Rows from block 3 of a small audio embedding model, named by matrix and row number. Rows with one number within an expert belong to one neuron, the router's apart. Each number is 500 + 50 x the weight over its row's rms, rounded and kept within 0 to 999. All counts start at 0. Numbers have three digits each. After the name is the row's rms in percent of the matrix's.
Before each expert's rows are labels from the 100 clips, of 14976, where the router gives the expert most weight on average: "responds to" is what is common among them; "loudest band" is the band of the loudest frequency at the time of the peak. Only what is clearly more common there than usual is listed. The data: read English sentences (LibriTTS-R).
# router: router (model.blocks.3.mlp.router.weight, 32x160), inputs 54-107
# up: expert up (model.blocks.3.mlp.up, 32x160x160), inputs 54-107
# down: expert down (model.blocks.3.mlp.down, 32x160x160, transposed), outputs 54-107

# expert 11
responds to: voice: female
loudest band: 500 to 1000 Hz
router.11 088:444559441451490537422523445512471507500510499388472465554443472444521426452625447458524523505548538458451523508550422575535514497474506402525470520504552419525458
up.19 089:459499535487519524593473483488549572566482588496473515566492536589434502460365522496516543467517482481474464464494447585533509483444514467479550465536506449499560
down.19 072:517441461498543472525506541493398433445504482467544624481476435452530480535432479456485599525582496595528552466511505566484458609546579521590404480467625487410483
up.20 073:469425512459501451538457432543518446525568537497509556587496395438528482512484623431500527487476566522496582551397517522636446446484458596415532399480462524487527
down.20 084:485526449456521505498597437479509551448454474502384516486553482433539362525501427470453489501456611506528478556461500525560404476515398526521452494450521389513491
up.21 115:528445503458553488607492535508472444490505489499504538475453630477460398403553545491547463524647573514519499489491490518420572570433409463497523692454462510511490
down.21 104:477419462494454450505473483510442516541535491529466570499457504525479452538512438584513465451600509502594522458456514459474527537524642584684437505486473608575511
up.22 083:565379462490499528501482537468436428562572540554466520456430547553510478531387466535503555504492498580496528512555529461515491460519499378485556386497450503461434
down.22 074:570467445496433417491586550548467419485456501365490501511453486498588466513562510509502445489360490493390477514464499517468625594505506489551585481530484473474490
up.23 098:584502454550520490536489574483495429529428540497517511533493559494518488386574523476574386459544582514540546506496461519473490600451483526473447591469606590447497
down.23 093:508485466518354485450505370486346512544487429578454556501458415513513451597494430469530477468580445444474453439505514547492431468520648503538537529445515579460451
up.24 107:517466520508551474547556556547473513470438542486509467450467667519470514357543564521578457508481601464481513517494511500470576526461493577513502648507542521545493
down.24 119:422454554551428541493509487473486504470481453554491515410467447531566488444428469491472481408519440495540512498513454519509439521512604601549457573457456524582504
up.25 086:483596500485554430402469494405570507436540525518484549501493395480487496561455620456506522551527446477521433491475602531516459451549538566534528414564512513538407
down.25 077:540454514473515478462579484523515494491428491498497534544432501577356445516506572498588430535458564521544463432417517455646525423520411516452547409499507574501514
up.26 120:497449533541549521542506559494549514518486506451538513447493656572423466351536492500479512485549631408534436494483555536518544555526480519521420656520487486484489
down.26 158:434473549505481515465502503494367506519488507593487591516555505540539481548431482515525465506425471479492508463433461418445488527445581606607503517443432505527535
up.27 078:424567428516448510503545609484512459477478517538474571504541400638520374487564398529478525541518385547537482495420569563555459509573521562510585382496523547513470
down.27 089:503446494492548474510533544551526497401526493507494427462452477497530504505507514411483445505377605487472559485539558434511483477533433488479470547520560485372443
up.28 098:456469548441500442547514570490489501510513453608467499494594494552505559542423472509557437486512533521464489445481571517460360511548612532530542454428482564465463
down.28 079:534549493469544480543518456490500424588443431480526485455409674496525483499543506516486385440478552530540442547406512452528450533573508493499463580452460435429567
up.29 082:430486474486412459535531543499559534478434497429448512502498353446580464611519444498439463547471477493515509595573422548548456519585403495459479395514541439592532
down.29 091:589470470555582445508479503535573600558550488517504516490429475551515499541472545516514499500439537473483449493519422524555407528493366389432579579500507532557569
up.30 079:481502516430513522578567532564393470548514547521384452530554548460536451490576519479577516474484471510497473491504433404473482556512509498462526527557500524587494
down.30 087:503514460507372455452503455463498477596372432473554501506478605473446577475527456473481616520534475497466490460559459499585538442544497550503498585686510583494606
up.31 082:574584516544452523400597515561500478575541571450493446556533447445502447571495504517440508510466533415469442447539567509490505556491523473474574420434499566489569
down.31 084:560486476477589541472493494538605556547551460527499457634543554560559489488470548477494487452457535460538575468504452493475412552521428507447446573537384563550478
up.32 088:535481504484569476611582479483535494476547488482410454424484580392498541434540500519486518509506483624496543495504477471528569409483503479524434452528464472490521
down.32 082:536488533554530579486568486493485474501382391488516471578511472413482527517486562477475433528556528403532505489508484512432473527500499561445473428554440557501519
up.33 081:504471487451466374474472526519552495512487501413536469551510416451453461469437506521393419502477387544572523498578488461540543458485470499515433371569444417485470
down.33 085:576499545485544511487420552488558471462529479514463441498532526552433444543507656569615555538542559535503441480546492426415527461499471453463473474495410499459547
up.34 079:480487526520572560570488569513436468526523496508506467572481544460491514555453506526429413627530509447516484508437588518419464542546519473539431556480479496511523
down.34 080:560458508484437503502487497527461476500601603567470461456458539489582423425512585520510492558546446480516443586473371521590556491422499521547501520428441455557425
up.35 087:454462497455517512440569584474526617566466442605449497487507431508541567466430562476552577499472567500453421542472470504445494484508519395527566436429540594417468
down.35 086:503475506458522547597460396463490488455494486519493621501462639548521469460498462412548429513519508423581554568523534511500482438478468503525477600497593483496542
up.36 086:561468561600518438408453442525528511555552482564507533496491470574462577534405477518560609433480514502483458517476487466391558468418517518561412370422531422552499
down.36 083:479506459467431516464540493477454571567415459380490437533433555403447460550522542443481523572435516499523510535529485476592526517536562537508458559510588529427495
up.37 086:519530481489403466518399540476488418555462465509505439453544550493534542490433542500491512508490502616455606561500432506492517480471462437517415577476461554496582
down.37 083:578557447504502510540559579472457445496626498426439502565492438472523481487486396528537490463552482493401470517513409550469453488552586530572477522573487504507620
up.38 080:535484365573468490518566459535511553552453523475516538535501505517465469490529513492470606481545469490473587537520451531417577455441544487459414548492546449463550
down.38 081:517444590441504550522534511502566459474605440468467465494493476506509522403590437485428437507512517528519437551556541586541485498434549561504504489417468572537514
up.39 076:456492428502446464455514565509477430565609289485515473507479537474531486454462463582560510491455523521528450487419507505467498447421530541521539484479448540538430
down.39 080:399481515421543501412482491559491470514530450509500484558487452523539517430609532463502532493483508504494533481453554412540516533410632496457494519399559501514498
up.40 079:545488597517393465444550551500497460466447586565451509582571454487504475575538529503516462552530499520535484470469551571455478453439583541475357494510572500473513
down.40 072:525609525519527447510588494513454473462474563547550474488519541535421469499527648487600481469442501547548546500493501476518496461531480427394559492565489516530458
up.41 159:542435446538581527553565523560470440498501580518538499451475642479375485402577490503533448471494633503534514467502573541432515547415475471572413613511536506497521
down.41 154:423457524508459428446477503496375472506555560584505554500525467536564475545476456553494477424512444483506546500514480507478469508512565610561566490460424553564507
up.42 089:526505469415442510498530419466498424555391478509556512534462449469566556511381485559480526445545543570499545463463488455523464592591468416515499448508471483561471
down.42 080:517490522677386498527443565552553502564510454387520492601449502467562454487504501542517476424520516504513483476562423607566477449554456407500442542511516566462467
up.43 129:536506476558545527561512534492501463448483553483602480437479591536349449374554490500436486466509575466561409495512487571476508532472457517493434620458532520573526
down.43 135:493478527462467493474511501478427475510512513573441598490503483469549498547461445512523467476469496454466510545465502462436474524489484601624511571467420525517533
up.44 249:518445491580618492573525567501449484539464551452528488461460624485420476416543462543514406473511620474517452504491481517484546588435462501535443637488520511520522
down.44 307:444433522497449479455498480446385521498564527567464561440540476539558515520458422534509449433425480479503559492452505492498489517410594610578551505461430577568527
up.45 083:503583469475467498646475526532506548464497516508441465419477474448584493415513500486409558549558499431501531508499529474478440541456419490492626429561531442494473
down.45 077:465521471524428478404463482446599469471572539460483505492493560586463536500491560576506520492452453574520473494518391454503551522547543477557541435414462440487573
up.46 082:573550484556421496526504556493563494455501527569469501471564422557549489500477517547485563494418494453580476558478518553514437425470506486496510428503575502596405
down.46 085:531522481447548495522578506502502538484542463431628443493543555461507406472468598442474495439545553498446541456456448537578509524436545433416570580458522470538453
up.47 085:431591621519551552476527519461615523506442507460515469468472448419473495587504615559477538510574451517548513526506412462584462474540454454469474496531471473535480
down.47 071:595493568532430488508410555626532512514592481520494567563448532472399468442521527425546469537501424550502501531519487477441505551573453414424461483557528491484418
up.48 090:625518594529522514582507501457469462566475480584466519501458600398440414447571497557495512638521642419511464465557508544413519469543521559585504684478506469432518
down.48 089:453418450440508481536547476496435541525543503523493511489461518522496504549544425497556478444511477469467428502495602540493446496492474642612541548495489554483540
up.49 076:487462501407529464548449526582465654541448497457536436561549519585428503496504510481502552479442437514494561602584532432478536429590457517439496418483516552457520
down.49 083:488553493494552568534509459561459469538544427506471590472503572484513521520544508486496497551473513500411512406438521426582483513576528361456502595477568505539568
up.50 200:543435458523555455595523564488460513502458536460505504455464644471398462357585476539499436504495608507531480478499564560506544509487426532502466633516546536493498
down.50 247:458436557535420449477548488465416492507541509562459579503542486549552509521469421506518429441485484466499531497501489487477485511442613629604514525501439567570520
up.51 130:481484519490476519545478530511528423434422528447580520465438619466439515387557503500516466522478598459554408454488517527470554518491399483507425604480526446530523
down.51 135:482460501507452523446516499467479530504528511562500576489515445566557484510535450475496432465472445471466551512419523511498482527448529610596479555456454580561533
up.52 148:540476442537539529543515596478466506461449526450491539445495631503442503491534455536500325493521566513529447528520489527440572550516435477541469595481524527498503
down.52 123:444511576530457488430494515513380511512540497543495576460550507567578526514442423520507462439512451454468501507428512480522488412449528596565467485516425567572500
up.53 089:527513448562497527529503536443471460567495614518420514532407567467461526452509544523482530457498448507434532509468544499495574565511506427504472453494585554518454
down.53 078:463383608560584545571523399447653419584565533603447493554538474513501460454394499561531376545469542490442436448464491522468514454477506496488423504528505541560528
up.54 090:445503486504569539490567486354482599509593533530531568532545482467511430591509415498508541482541464566509476478476481561417413400469413562521472531554472507496521
down.54 081:473523533571466568476476425503489585494523486493600459460425515409537456490470455543494438544500531416570532471548488525512487589447480518469585449463557596494457

# expert 16
responds to: voice: male
loudest band: 250 to 500 Hz
router.16 127:469451473467471415517586552476477423459516406539536566461497504529504479451514515542466518474403481500568495473484616524487502510474522568529474521492515577531548
up.19 048:585472427529605524559510517496573492503466499456505420440462466447450511515554570484521534568563551506509416553503488478481503478485444392424480494530603411476508
down.19 043:486433515422457541421470507490477468490496622498476488509576407445512555593506400504489500423541469482396532572518507569447503512408534479526499415520431522600529
up.20 166:536521499531588546541486502481590477544416535447473400516448550487444524458573497510515524511584549495523464530457463523486532501539404413394461547528572431478507
down.20 169:459461535463469445566567495505449524486543488538487559437513624539509484413463460502464443448439591464481545458521532484564484545431558556564505598460454563544540
up.21 073:547520486532604511523504502489679485512456497481493442545446533460462495468547528532503584521556541530522482503478467505489504504525356377399482514499582442504477
down.21 037:495451516527461440581534470502478537513509447508475549467477613534492493419438433499474499447432545495503517530537571470544488571476568545533496641477430523479540
up.22 076:540529498544605506522480507492674493510451487434521435534463526492432507462550531516521562524538514536502497545480468520497492492539375396414490523509584439487519
down.22 033:473425531505536494552514519490454469505515506533509559477466589479522459429520475500550427465462498530480470481487512491532520524457675573597513560483427524561606
up.23 169:536512500540578561537469508481600464534435561439477409537454548492455537451590490510512520513594553473515481520451445528484521505555412430390466546530554447472510
down.23 188:460437545473472435567550495501456514484556502539493561430523599550509477412448439504477430440431576461487533452517545481566481540443554547560494598443445570547552
up.24 104:541523499529597486516508508480662489529444498469488403522460528498453493474554495499500540518548526529501489523485482506491506522530350373393472528503590456513516
down.24 047:498463516536456514512534495482417490499477521521437563454545576523518479439505461516507460441430554488501510487528506468542485541460679584557507577485437538512521
up.25 183:544515495535593555539474503482598466532443548439477416531440550493443525449584486516520512517580548481519481530459441523481524493544402424388460542523565443473513
down.25 215:455449534465467445580561497513457512482549494539489560443512614548507468414461454505469431443439574461506538460524533487567488548441550548562502592453443565543544
up.26 023:497514525467581438482550477451517567472555491570475436471582433460509425501460576422451548504519389501513537539601505476524394499439440482527549484455550523567556
down.26 045:568552469511483466425457518485520489537436559488441492547492465461500545567522576530551504609539447580498448534435424538457551548527582511544495455530505474434518
up.27 109:535503499524597523528477503487618468535441530452488430549428554486450528440578506522511523512555539507515487558447436532473538517544409406399472548517576454490514
down.27 110:476467514477495457606547503506473503497537497527500534455509674531487469395486459504484446453442580494496510488513526496530474538452560541562504660464467543533559
up.28 023:536530515521512481453496456467616508451463544442514416544442542560485447442501486504439539515493507531506503473476480442372458501545391433426473528572515461462459
down.28 022:508483521521544544563473507533479442459568527548463529468529500507529470393488547568535463494494523450583526536455510451503512540517480351524490641520533556492465
up.29 184:545507496536589550542485511484590468534428536437466410522442548489455512462575502503517507516585550488516473535459442523493515497539407424384462543528564444472511
down.29 184:450438532472467458561552498499454510495542488546480568437517610545514480429459438500478438446440565462486536454522551487565490548430563553566496596454448559555555
up.30 152:536531492533588547534491515493590453538430527436474406532444539479448523456580508489515518524592539483529466541466447525500525505539418412406458535528579452469499
down.30 151:460430550466456462573548499505463521478553494542500556457537579534513469440454438507449434452424575466483552465526522484573478537423557542558503576463447557552541
up.31 166:539511487531594533535487512482597469541433559440475413531445546503446526454591490519515517518586544486510487523454446520484516500552402417398456553528557446469515
down.31 189:457440526470477453584556502500446517498536497546498558431503622550507465404456447488478421438433580470506536458514537471553484554448549562568501612465450558552543
up.32 153:551512499543583529538490516478597461532443549442476426519448554490443520442580495507515516517581553484524474535449442522484520505544393403407462548523547447483517
down.32 164:465453517480478461592559493513446521497538483531489564446496652555504467384461458505468433451448587472508531471512530487551491543446564547564501626458450549532544
up.33 153:541510498540589533535480514472594466530432550435479409528444551495442523446578493519518512520589556489518472535452442523486510507549404420392455544523560449481510
down.33 158:470446524468489456589555509516461516498528494528492555429501631543502482396466453509470440449455587469499524472507532477558499545453552548572501629447443565545555
up.34 117:543531488532604536550503533487609472522432516441482402512445527490448531469562517485511549544570537507517478526474471517507527511547406394395467538525584449497514
down.34 105:464426529460425470539537487501456542486564519544480569477545568511527471465450438497455433446435559471475543494552538486588482548418581540559522535478440543551524
up.35 175:532519492539586546535491516485584467526431534427477410530449542480456514453580504497520514507575550477525481535457442518474524494546413401390465547521575454476509
down.35 194:461445535462461458586552503507460516486546490541495566449519600545501483420453457514466440460438588462493551456523536466567480543443556550553494597447452562551545
up.36 125:544528489552597532537495526495622463531431498432482396536457541483458528469559516476500551530575527508521464548473469527499528519544397399399461535521603449504507
down.36 105:449434530446449478561532480486437546480545499543477582472527555528535478465446434506449424452423557457481549475533507479564494527392575559573519562469449548556536
up.37 049:601511482532582510498527505511637500515436465485519411532480446483475529550526511514513571530544517512498455519471514498492509457510415424399494469518640436483510
down.37 057:543527493460448498397441466489477584459542505498492491583516388433514488697504490440468592521534389497462515496532520465468515495510561509499514353522515460484431
up.38 028:510538517548551550570527558502571504496529486520520379506484504491480519496524593441522578489564531461503486461527504497501485487542349445391525438464614446522448
down.38 028:473425502453493510517566448451433499458602507514447451529542474467562551590465444452476512446499392500458597499601600481518509535432459539468485393518535490555523
up.39 024:487499435481485391460595537396490511419534484534443451416559518446542503451456537475475561442454437546456527445528602522485499553449478541488533516564500511592485
down.39 057:544572454536469506460422535485555459538416568479447503558469480467487522532525608502541482573517496606502460501470371542421543526547580491485506466529510515455506
up.40 156:542527502535590548536489510486602475536424529448482400541448542489457520449573494496521511500591546478516475540455455524488526502546410419396454554527568453470505
down.40 162:470458517460479444592552505501455520492530486535481563438508630546486482405467460500476429447442577476498530470514545494560481549443565549568499627454452551538543
up.41 206:535508488534586563539484516487602465527440539438469406521443545488457511456574502506521507520578553475520478540470446521484529492540407409395458547532556440473517
down.41 244:450439533459467449576571495501452512482544475535491566438508592548504466427449450505468441450435582463495542456532533473574493536439559548562508595449444567546547
up.42 061:528524491508611533500507476498619493522501494495492382546458500491479519474558528521500563525583530504490482501499504488500511500549379423400482523532565422496520
down.42 030:514431485445533478510506452458459474456562510531521530479504510466558543641462440431447445476474448526506592509602559497583524577434672568575519516448505542519431
up.43 083:545509482546614500501498500494658508512466496458504411531447519504457490464538529503502554526562507507494490513482489509487502519531344398411483529523579445494508
down.43 042:451453513507417494502521512475403533488503524504516578442532517494519493525484482481478459485457523490486501485513540526475554572427713562592480516486407526534501
up.44 030:482523476489481476495587500456520585408552377528526481449531474515553374587511554469482506522471456509546538545577606456603462564438494453495507482505528470512548
down.44 051:509528471528437495422412501471508456526435553469499512537500413478527536595543573556541475567528448560424504501433415549422544508496574546557475435518474531452480
up.45 076:432489545457395483415527432575421559546549503529545527584541378528580514598464445507524500498472445487428517494523524503475484488503568536552559390529429542542470
down.45 091:463429436455415539535449541500463484458482524528473580463524518542555514496422463528474434468476516505448586452478402498499500488452605575568481494501449559500528
up.46 062:574502524541576469552490525515663503505458449475490445525468512462467492518559523466514532508585538491519494492499528500508502497528366429401506491502573432516517
down.46 045:516492469417495497416466457487454551444579490500483503582508446446501525654475398463494513521489385460492524494565522487511455507500625542471513410503494427482428
up.47 096:555530479536610507530470523475615491534430527442483424550449538476453523452562507513506558531566536506499484524474467530493515514547402438405467539528573438479489
down.47 071:460439499482497467586561516508449515495558496512472570469525647536518456402486485530500419436417554497508520501504511490526476563460564545592514610478440561537526
up.48 023:537483484583508405502530457481497524361524495510420506553478553443427556499541585573454572454464501413501448440552577454539452452460486558536522458477531511559490
down.48 049:612550495527463481436391515519491500483450567452495465584470460441523533622520583470499521545568409520424499462474441546461524538447576509518465465567517453456462
up.49 067:580521457527604523529515490493599467506454507444509416530454522446456465500570531474482547541559521513541464569483484507487525508540427435415451501547602432472503
down.49 052:488419508403427548447494486484511554504519547494416542508600432418533534573432418500450490436487510465422564523570516518524444530392581505509496425531473513576502
up.50 050:531526500496603485526512522468623497525440499441490444517472475494442478480562549489505542550565495537499481538489488495480511498507363416440457487530602464510498
down.50 028:446508519493465571375507497503446554500563532501478540486575376482554536563512458476453496476519462470411517517473511526426507517431630562545501451505509463517432
up.51 040:563536454508620516506467507483681502495444497475509423561481462444489510498510519476493564537534510511534507489461499512494518530529335413420496502528581438462479
down.51 026:476500484571457506416555470496465443554425535506443478569612389470476538589584457451499479492549446526494466517443468523464527519539649475442542452527478419487452
up.52 206:540506486541595552541485513489599459535425528431477411518451547485453515457570509511523508518581557478522476531449447516488518487539411415390451541531568444483516
down.52 233:456445535457470453577560497495442515479547481539501565432504603546502474417454455504468434449439590456485539459529537469562486540435557553565497604447444557536547
up.53 023:464391514565472470508436529489513410582478562504561516527481561508504648472511507559558545559519446488500444591424444431391536521563541508454492529529550531432502
down.53 028:512419539364506548400416478499404556489494549565468547509503462474524461569416453556480534466534512529346566552489446484517489428535490470514519405569409557578540
up.54 031:536536532524580524529504528489638437555532425498502423552489473470455552483528508537549531532579550482461472514479505544509516491592426430464455469474578459489505
down.54 026:522439488454537539544470483494472558516435507463468474485499429416525538563484417443476639491507415423496470481595550462461457536430552544505478437499515440524394

# expert 14
responds to: voice: male
loudest band: 250 to 500 Hz
router.14 111:507527523479483504513567529601469521366501486503555547490544538423521393468455511454516438357481560359464504443542503479512496523498493533545524507516401483520545
up.19 106:625516478464633464521506565570580505484431414511578471487470521460406495525484520469464539575514482590467409553464470497432503453516450472434495501528578502454495
down.19 069:495565521463545531545558518452476455540467536446505467547490580475467566483450528524560517579500500458495518520440429542416543415553540480508524517539504479494453
up.20 055:515507536499542461517548560485591479473506435483482538482494481432523475520534498526517560435457504526517558505495519428458445547494515552538453432518593473565596
down.20 056:504527493490469445454573497461462531370569570534507534495427519471506443481416543487438483523496550498539509523529435554408546404536593452567441433468532508437509
up.21 066:543508418465497550509506538504556389492558486532495533450547407489495527491634482438477504608500525571488460499452488398517556506556516486494501483465656438444571
down.21 058:537499526507536547507454491521468578513513451542447512444529574478540479476498430425482603537544515464566394581475547435439492543465546513530492577532511513516572
up.22 056:506467487538523399472542523539437524583521527559539502516529552528494496475486476511559406329516585506526495587429483451463403463488508595476490405467455461589611
down.22 061:533524529525539505490558448486382435467450482443572410437469517493475535475515515515571512402570473488512474497462444457468564469448528500495535516498481534454521
up.23 113:624432474531628459495529539493634547535477443510585414478472554499418526552497563516459580523547527566521416485434514506468544467436442491441472472527614486487515
down.23 075:536517550538444531521447486497515511497451467477510469516455581454511611497553369481585534514545504515475510504441428462429508422554567500530455503517526481391440
up.24 173:539559430492555474467493496496585511465415471530505456582462525454454482357535582442440567534540517533530487508487524532472503472580480489464495628548552459424402
down.24 180:546573532559552519538468544492546485587430505403475467537470594456387484440582561552515527521533588582482490572457489500488539440532524490465477568531553399485541
up.25 075:505536493493475444504446504587496459425544381555581467569523447533546486537482526426440547480446448413511511465519490512504487359462456497445508430463480488462434
down.25 091:446447469535475520469504461491462576460544486492525538485518374516527485614481489557448512557513465454550442507598520551500454508477600564517535389511489505513461
up.26 096:448537543473410476467537458563529516464519478560540519537533443452532546548466537485488540556451511447448493449529465509562466449492518557418540467499538469465474
down.26 112:473481521548444521441498482502462461539487588503486555493524410547506493561446457576469497561537417541544534516565480556481489480438602576511454434517460525526530
up.27 089:439549591437479442494434444487494553493481419503600471576601539447521491527480504436445607546461431435512471513557434471553422447502414506440516476461498530460466
down.27 100:492470520527484522427478454504476517498535587586433526552575417489532472601461424578449491563482473443557528571578548498499450499495554568500470437464454469567495
up.28 067:508547481459514484378451479543511579455545457578479457542526452471446520510458598496474531535442455530506500418538511419542544402454401535463499384526526538438485
down.28 084:482464476531493517471513430591444477509503478527483571513521434499506539609447493558464528509492414417555496500511520481513515497506676577523585352496559492473542
up.29 058:539559477469544505541503575565496455528536436553537467429521411530467507520439520545488508527449496486579392467529529454530497445466574420425472538540578463502565
down.29 057:461522450433578541538486592505433484496515487480594504505436497535487525565533499524526512529508530503519502505487421515440509516507597409547502600448564565481445
up.30 087:496555562503440479424502463526534491489542491550533487519524429488606521604433538520460553533470485466492519473539477478542457479506480430422531460475536368488480
down.30 118:526470517552473508483504480477439491433518527500449560474504341501567444599458479598491530524499393535516479511557474538472446475396567529530511405467473544527538
up.31 056:477481403528590601562549569475470463533526516507562442531550468526560520540444484464442512458527488428432482553505538461413489469447482542543501547517460488606530
down.31 049:505460521519557445474403423439569539488595454481529492517477508463538472521549498529493474472517527465536436545422505458430517434469523539530525555505550552545464
up.32 052:481488529556482553454525478463457456437426476544519558489524412444427457524522441508550481546498484491504544459464492432528566492465460457575585566580501527605527
down.32 050:531543525426572515457433428530445377515454522436440513612602505506491500416561499406520526389546521483429421454546542448536567458492556454488467505557503484565503
up.33 118:621534461485603477490526532493622512504415432502577468491483523525429528452557575493456552525533550582493426575477545556439508467512419423427489497513579463493497
down.33 123:532553509549560461556486494408563502599461524470486423531506578478416563387540524466550558556551575547479524560455441540482523441542542507507502562493574446511475
up.34 067:543462484510545450538488465542669477491484417598529431463492513506449562561538523501520504550506502479451485497441527443465539416413458493434552445528562539474505
down.34 057:444497493453564499515490468478535527525364465575536494469529488482587626444465550537629543605483572531446446530537433501448504501577602559435510490546496513452548
up.35 279:531545450467549549488457474543580525431413505494506430579488574461475451416570529460423569528551523538537463513466517586492509486578454492417459581569519423431448
down.35 241:556532529553552524569485579460523485581469487409453522508413611453382463388554564497509490452518605551459468552493462528512582484500551527535492591544537454472536
up.36 082:522552457549512487505491498493553499512435489479573467602494448453508493441544583518479549542516371546508487556488534507514494412511498489520541558569518471433493
down.36 065:578481496500625504600506519501492496580486524477511456453493581536469564383519516528543558514473563510437530449521414557475508375459561477485479553571562494535479
up.37 054:543566512538492380526563461492484443562465435613502527462508478494513449550517493479539484549572586472511538497539528504500445509423430494501526421571436530568439
down.37 059:461553573524542512472447559467550555519466484550528432520414550451506490511499487518516469514469584512575523510560507469517521523480622547512538496425594557548562
up.38 056:486520543455606496510569578468538438567559497456478424466520487571469524512477464476520485483526477560486524493521469551527463450437593559504487500490482511527496
down.38 058:561453606426524488533442455522526548505487486528547508488478517552570544525522491527491454512586559535527559429484528548425497570476482479527468493452619505580492
up.39 071:540522534456459445581484485551550473468512478498596503444496548442474569497450551499549484505392506501433483479528491442472513494406455466486568473418486585502550
down.39 088:570519456491517508445555440477554494498449514518483505519522343513492521565443470536454495572554415503546410497537526567478492417508557501479492377512572477466464
up.40 198:548548436456556497502481506538573536446408484510480436554505573469461479413586546471410565526535538562522444538487484596472510507567447501411467596562555420434469
down.40 198:592558516558559528583479553441547452584459492417465504537442582435387499429560566530547494499551589554460486535453450520490565439521516456488484605545541419492532
up.41 109:639477465533551452472496519519654494516415432491589434480498514480360521451518547531529571527529518622448417526468512539461532444455483483466478457527535491484500
down.41 083:455492496546549516521510544424537582583511496399487504505523575461495596470581496499540493481541524545429505548461486501486534420514539525473505623526565459507553
up.42 059:547481497471462495530429467523505452504484527482509462465528538445513558545524345543518456500546570431422480462401539633534362539493569498517471413479545501543485
down.42 063:439482505412578544522488539557483483567481569506530419470511542501452448552566451421499571542503481567475455526528463480509491558510571544534530579556450606536570
up.43 060:473503416526567523602452419425498504441519406459554499369623534483510464540429549466593515555522567470427453494569558489451477468528478493513483512503480573477481
down.43 059:441519523443523491467426486600547532469434430506436502501542500485456491601546552505491541454431533473469519466490525440545478532553643567439526546430565565538485
up.44 075:590429396474530464574544524461505538487586438611476520411566454616503552584453479469465429572478565518478456476521486427530537487399524486516468453565533554434595
down.44 070:476474570545526522490506548558463503405459460538510495478477512507481539549506435528592481452454461513562538414502484506550488536485672607545517495479456518517494
up.45 058:549537483566536441487527561437483474408566472516476514401528429512416546498512528532533423524538472511519454493597456446537517556449539581560534504593463499502491
down.45 064:477465557513551439553552559500456528365422570592535463453524528528608484490487428493591583506505587507492517624455473492472564541509540491503463465500508535456535
up.46 060:613493527505541445506642432628523459457479506540510503469446502521422437567431590451455443553487587478427517455517578510528537473483457498489398438460578560484476
down.46 056:422615511419457553483416533579454583469477541596489508432557491472569540476545460542461497544549499511480525595429443500548527525608573455515515421514488452440483
up.47 058:530495489455508430523477448506477544449538520575453555534567495572546653493437514649505489534461570485439483521504452480530443503434502552500496508482477461508524
down.47 060:570448478451498444518608554495508482473463517517492514544440446534501510455516472500455651586507520512630437613551485506550519496453561497491476533497506509485436
up.48 060:497567593474509403550507566463420430484571431522536476501563492487486596464477526590526400482508477462440475419533394516551459421537465525496540466467470436458576
down.48 062:486507514563539504495503457494414434502513591476460588575564483482504532546503474543471478558474404525589544470515467555518408476485588545507465418397540470519431
up.49 071:579548577462557442569544548533518521477525347543532407417559456518481543547430555539459536585413558454458453485439552428493440480395450499507536447564482514497505
down.49 087:534527514475458503418539480506479460527460521476409554503470388478543467630545499571506493551571384464575406494535479564421439453518586494549471406501512479425547
up.50 099:488561611431415473485496467530526531469547399531534505570542412513516532543473509478450513490450438431424515421561499467517439446484420507470543440535432502518435
down.50 114:510454502570437489440538501480460476489577561559465538536551430552524492645525494592438507538476421500553487524580493549473451463440572579510482424456491522526569
up.51 053:462490529516468533466490462491474508452412442490491414597561386404518552557466530546534543506560500543526475511471380606496528461427514423533542555533523482519447
down.51 051:514458466547498515530463523498446590456475475487526507495517595516482479441481523417495519455504453503480508420629420541545557485394479476508561461415484578585526
up.52 063:525473436545553534555470469510565516418448477508484441471556434461433492493486598509482547496514548542364498476532506473526421447449394533493458468588449483428473
down.52 061:511408538528519429519564575498514540503567482458505574519553533411584537408488449492459468468492507527471504552493479522508466483519516490551544495470465511544548
up.53 101:491542484429410491464477423476478553423542494615483524580551486508479465556460512502477549485476503438484538379592460484569480443504516532487559429546521512446442
down.53 122:465455500531479486435530491497460493509474523553449592503523394541548471548498431556513476538508391537546466477517530563437450460468622561533544432495425525476499
up.54 073:573513465525607500513517485530580473473421483498645488479544550418431478577439479541442530545523552549508461542456488532482475401366476567462478484583518509493529
down.54 068:560523534422536468490500510493457495511467489546603496576375565535549466495573549436490556508538536467456416538532476453412484454545577495548508516531442489458465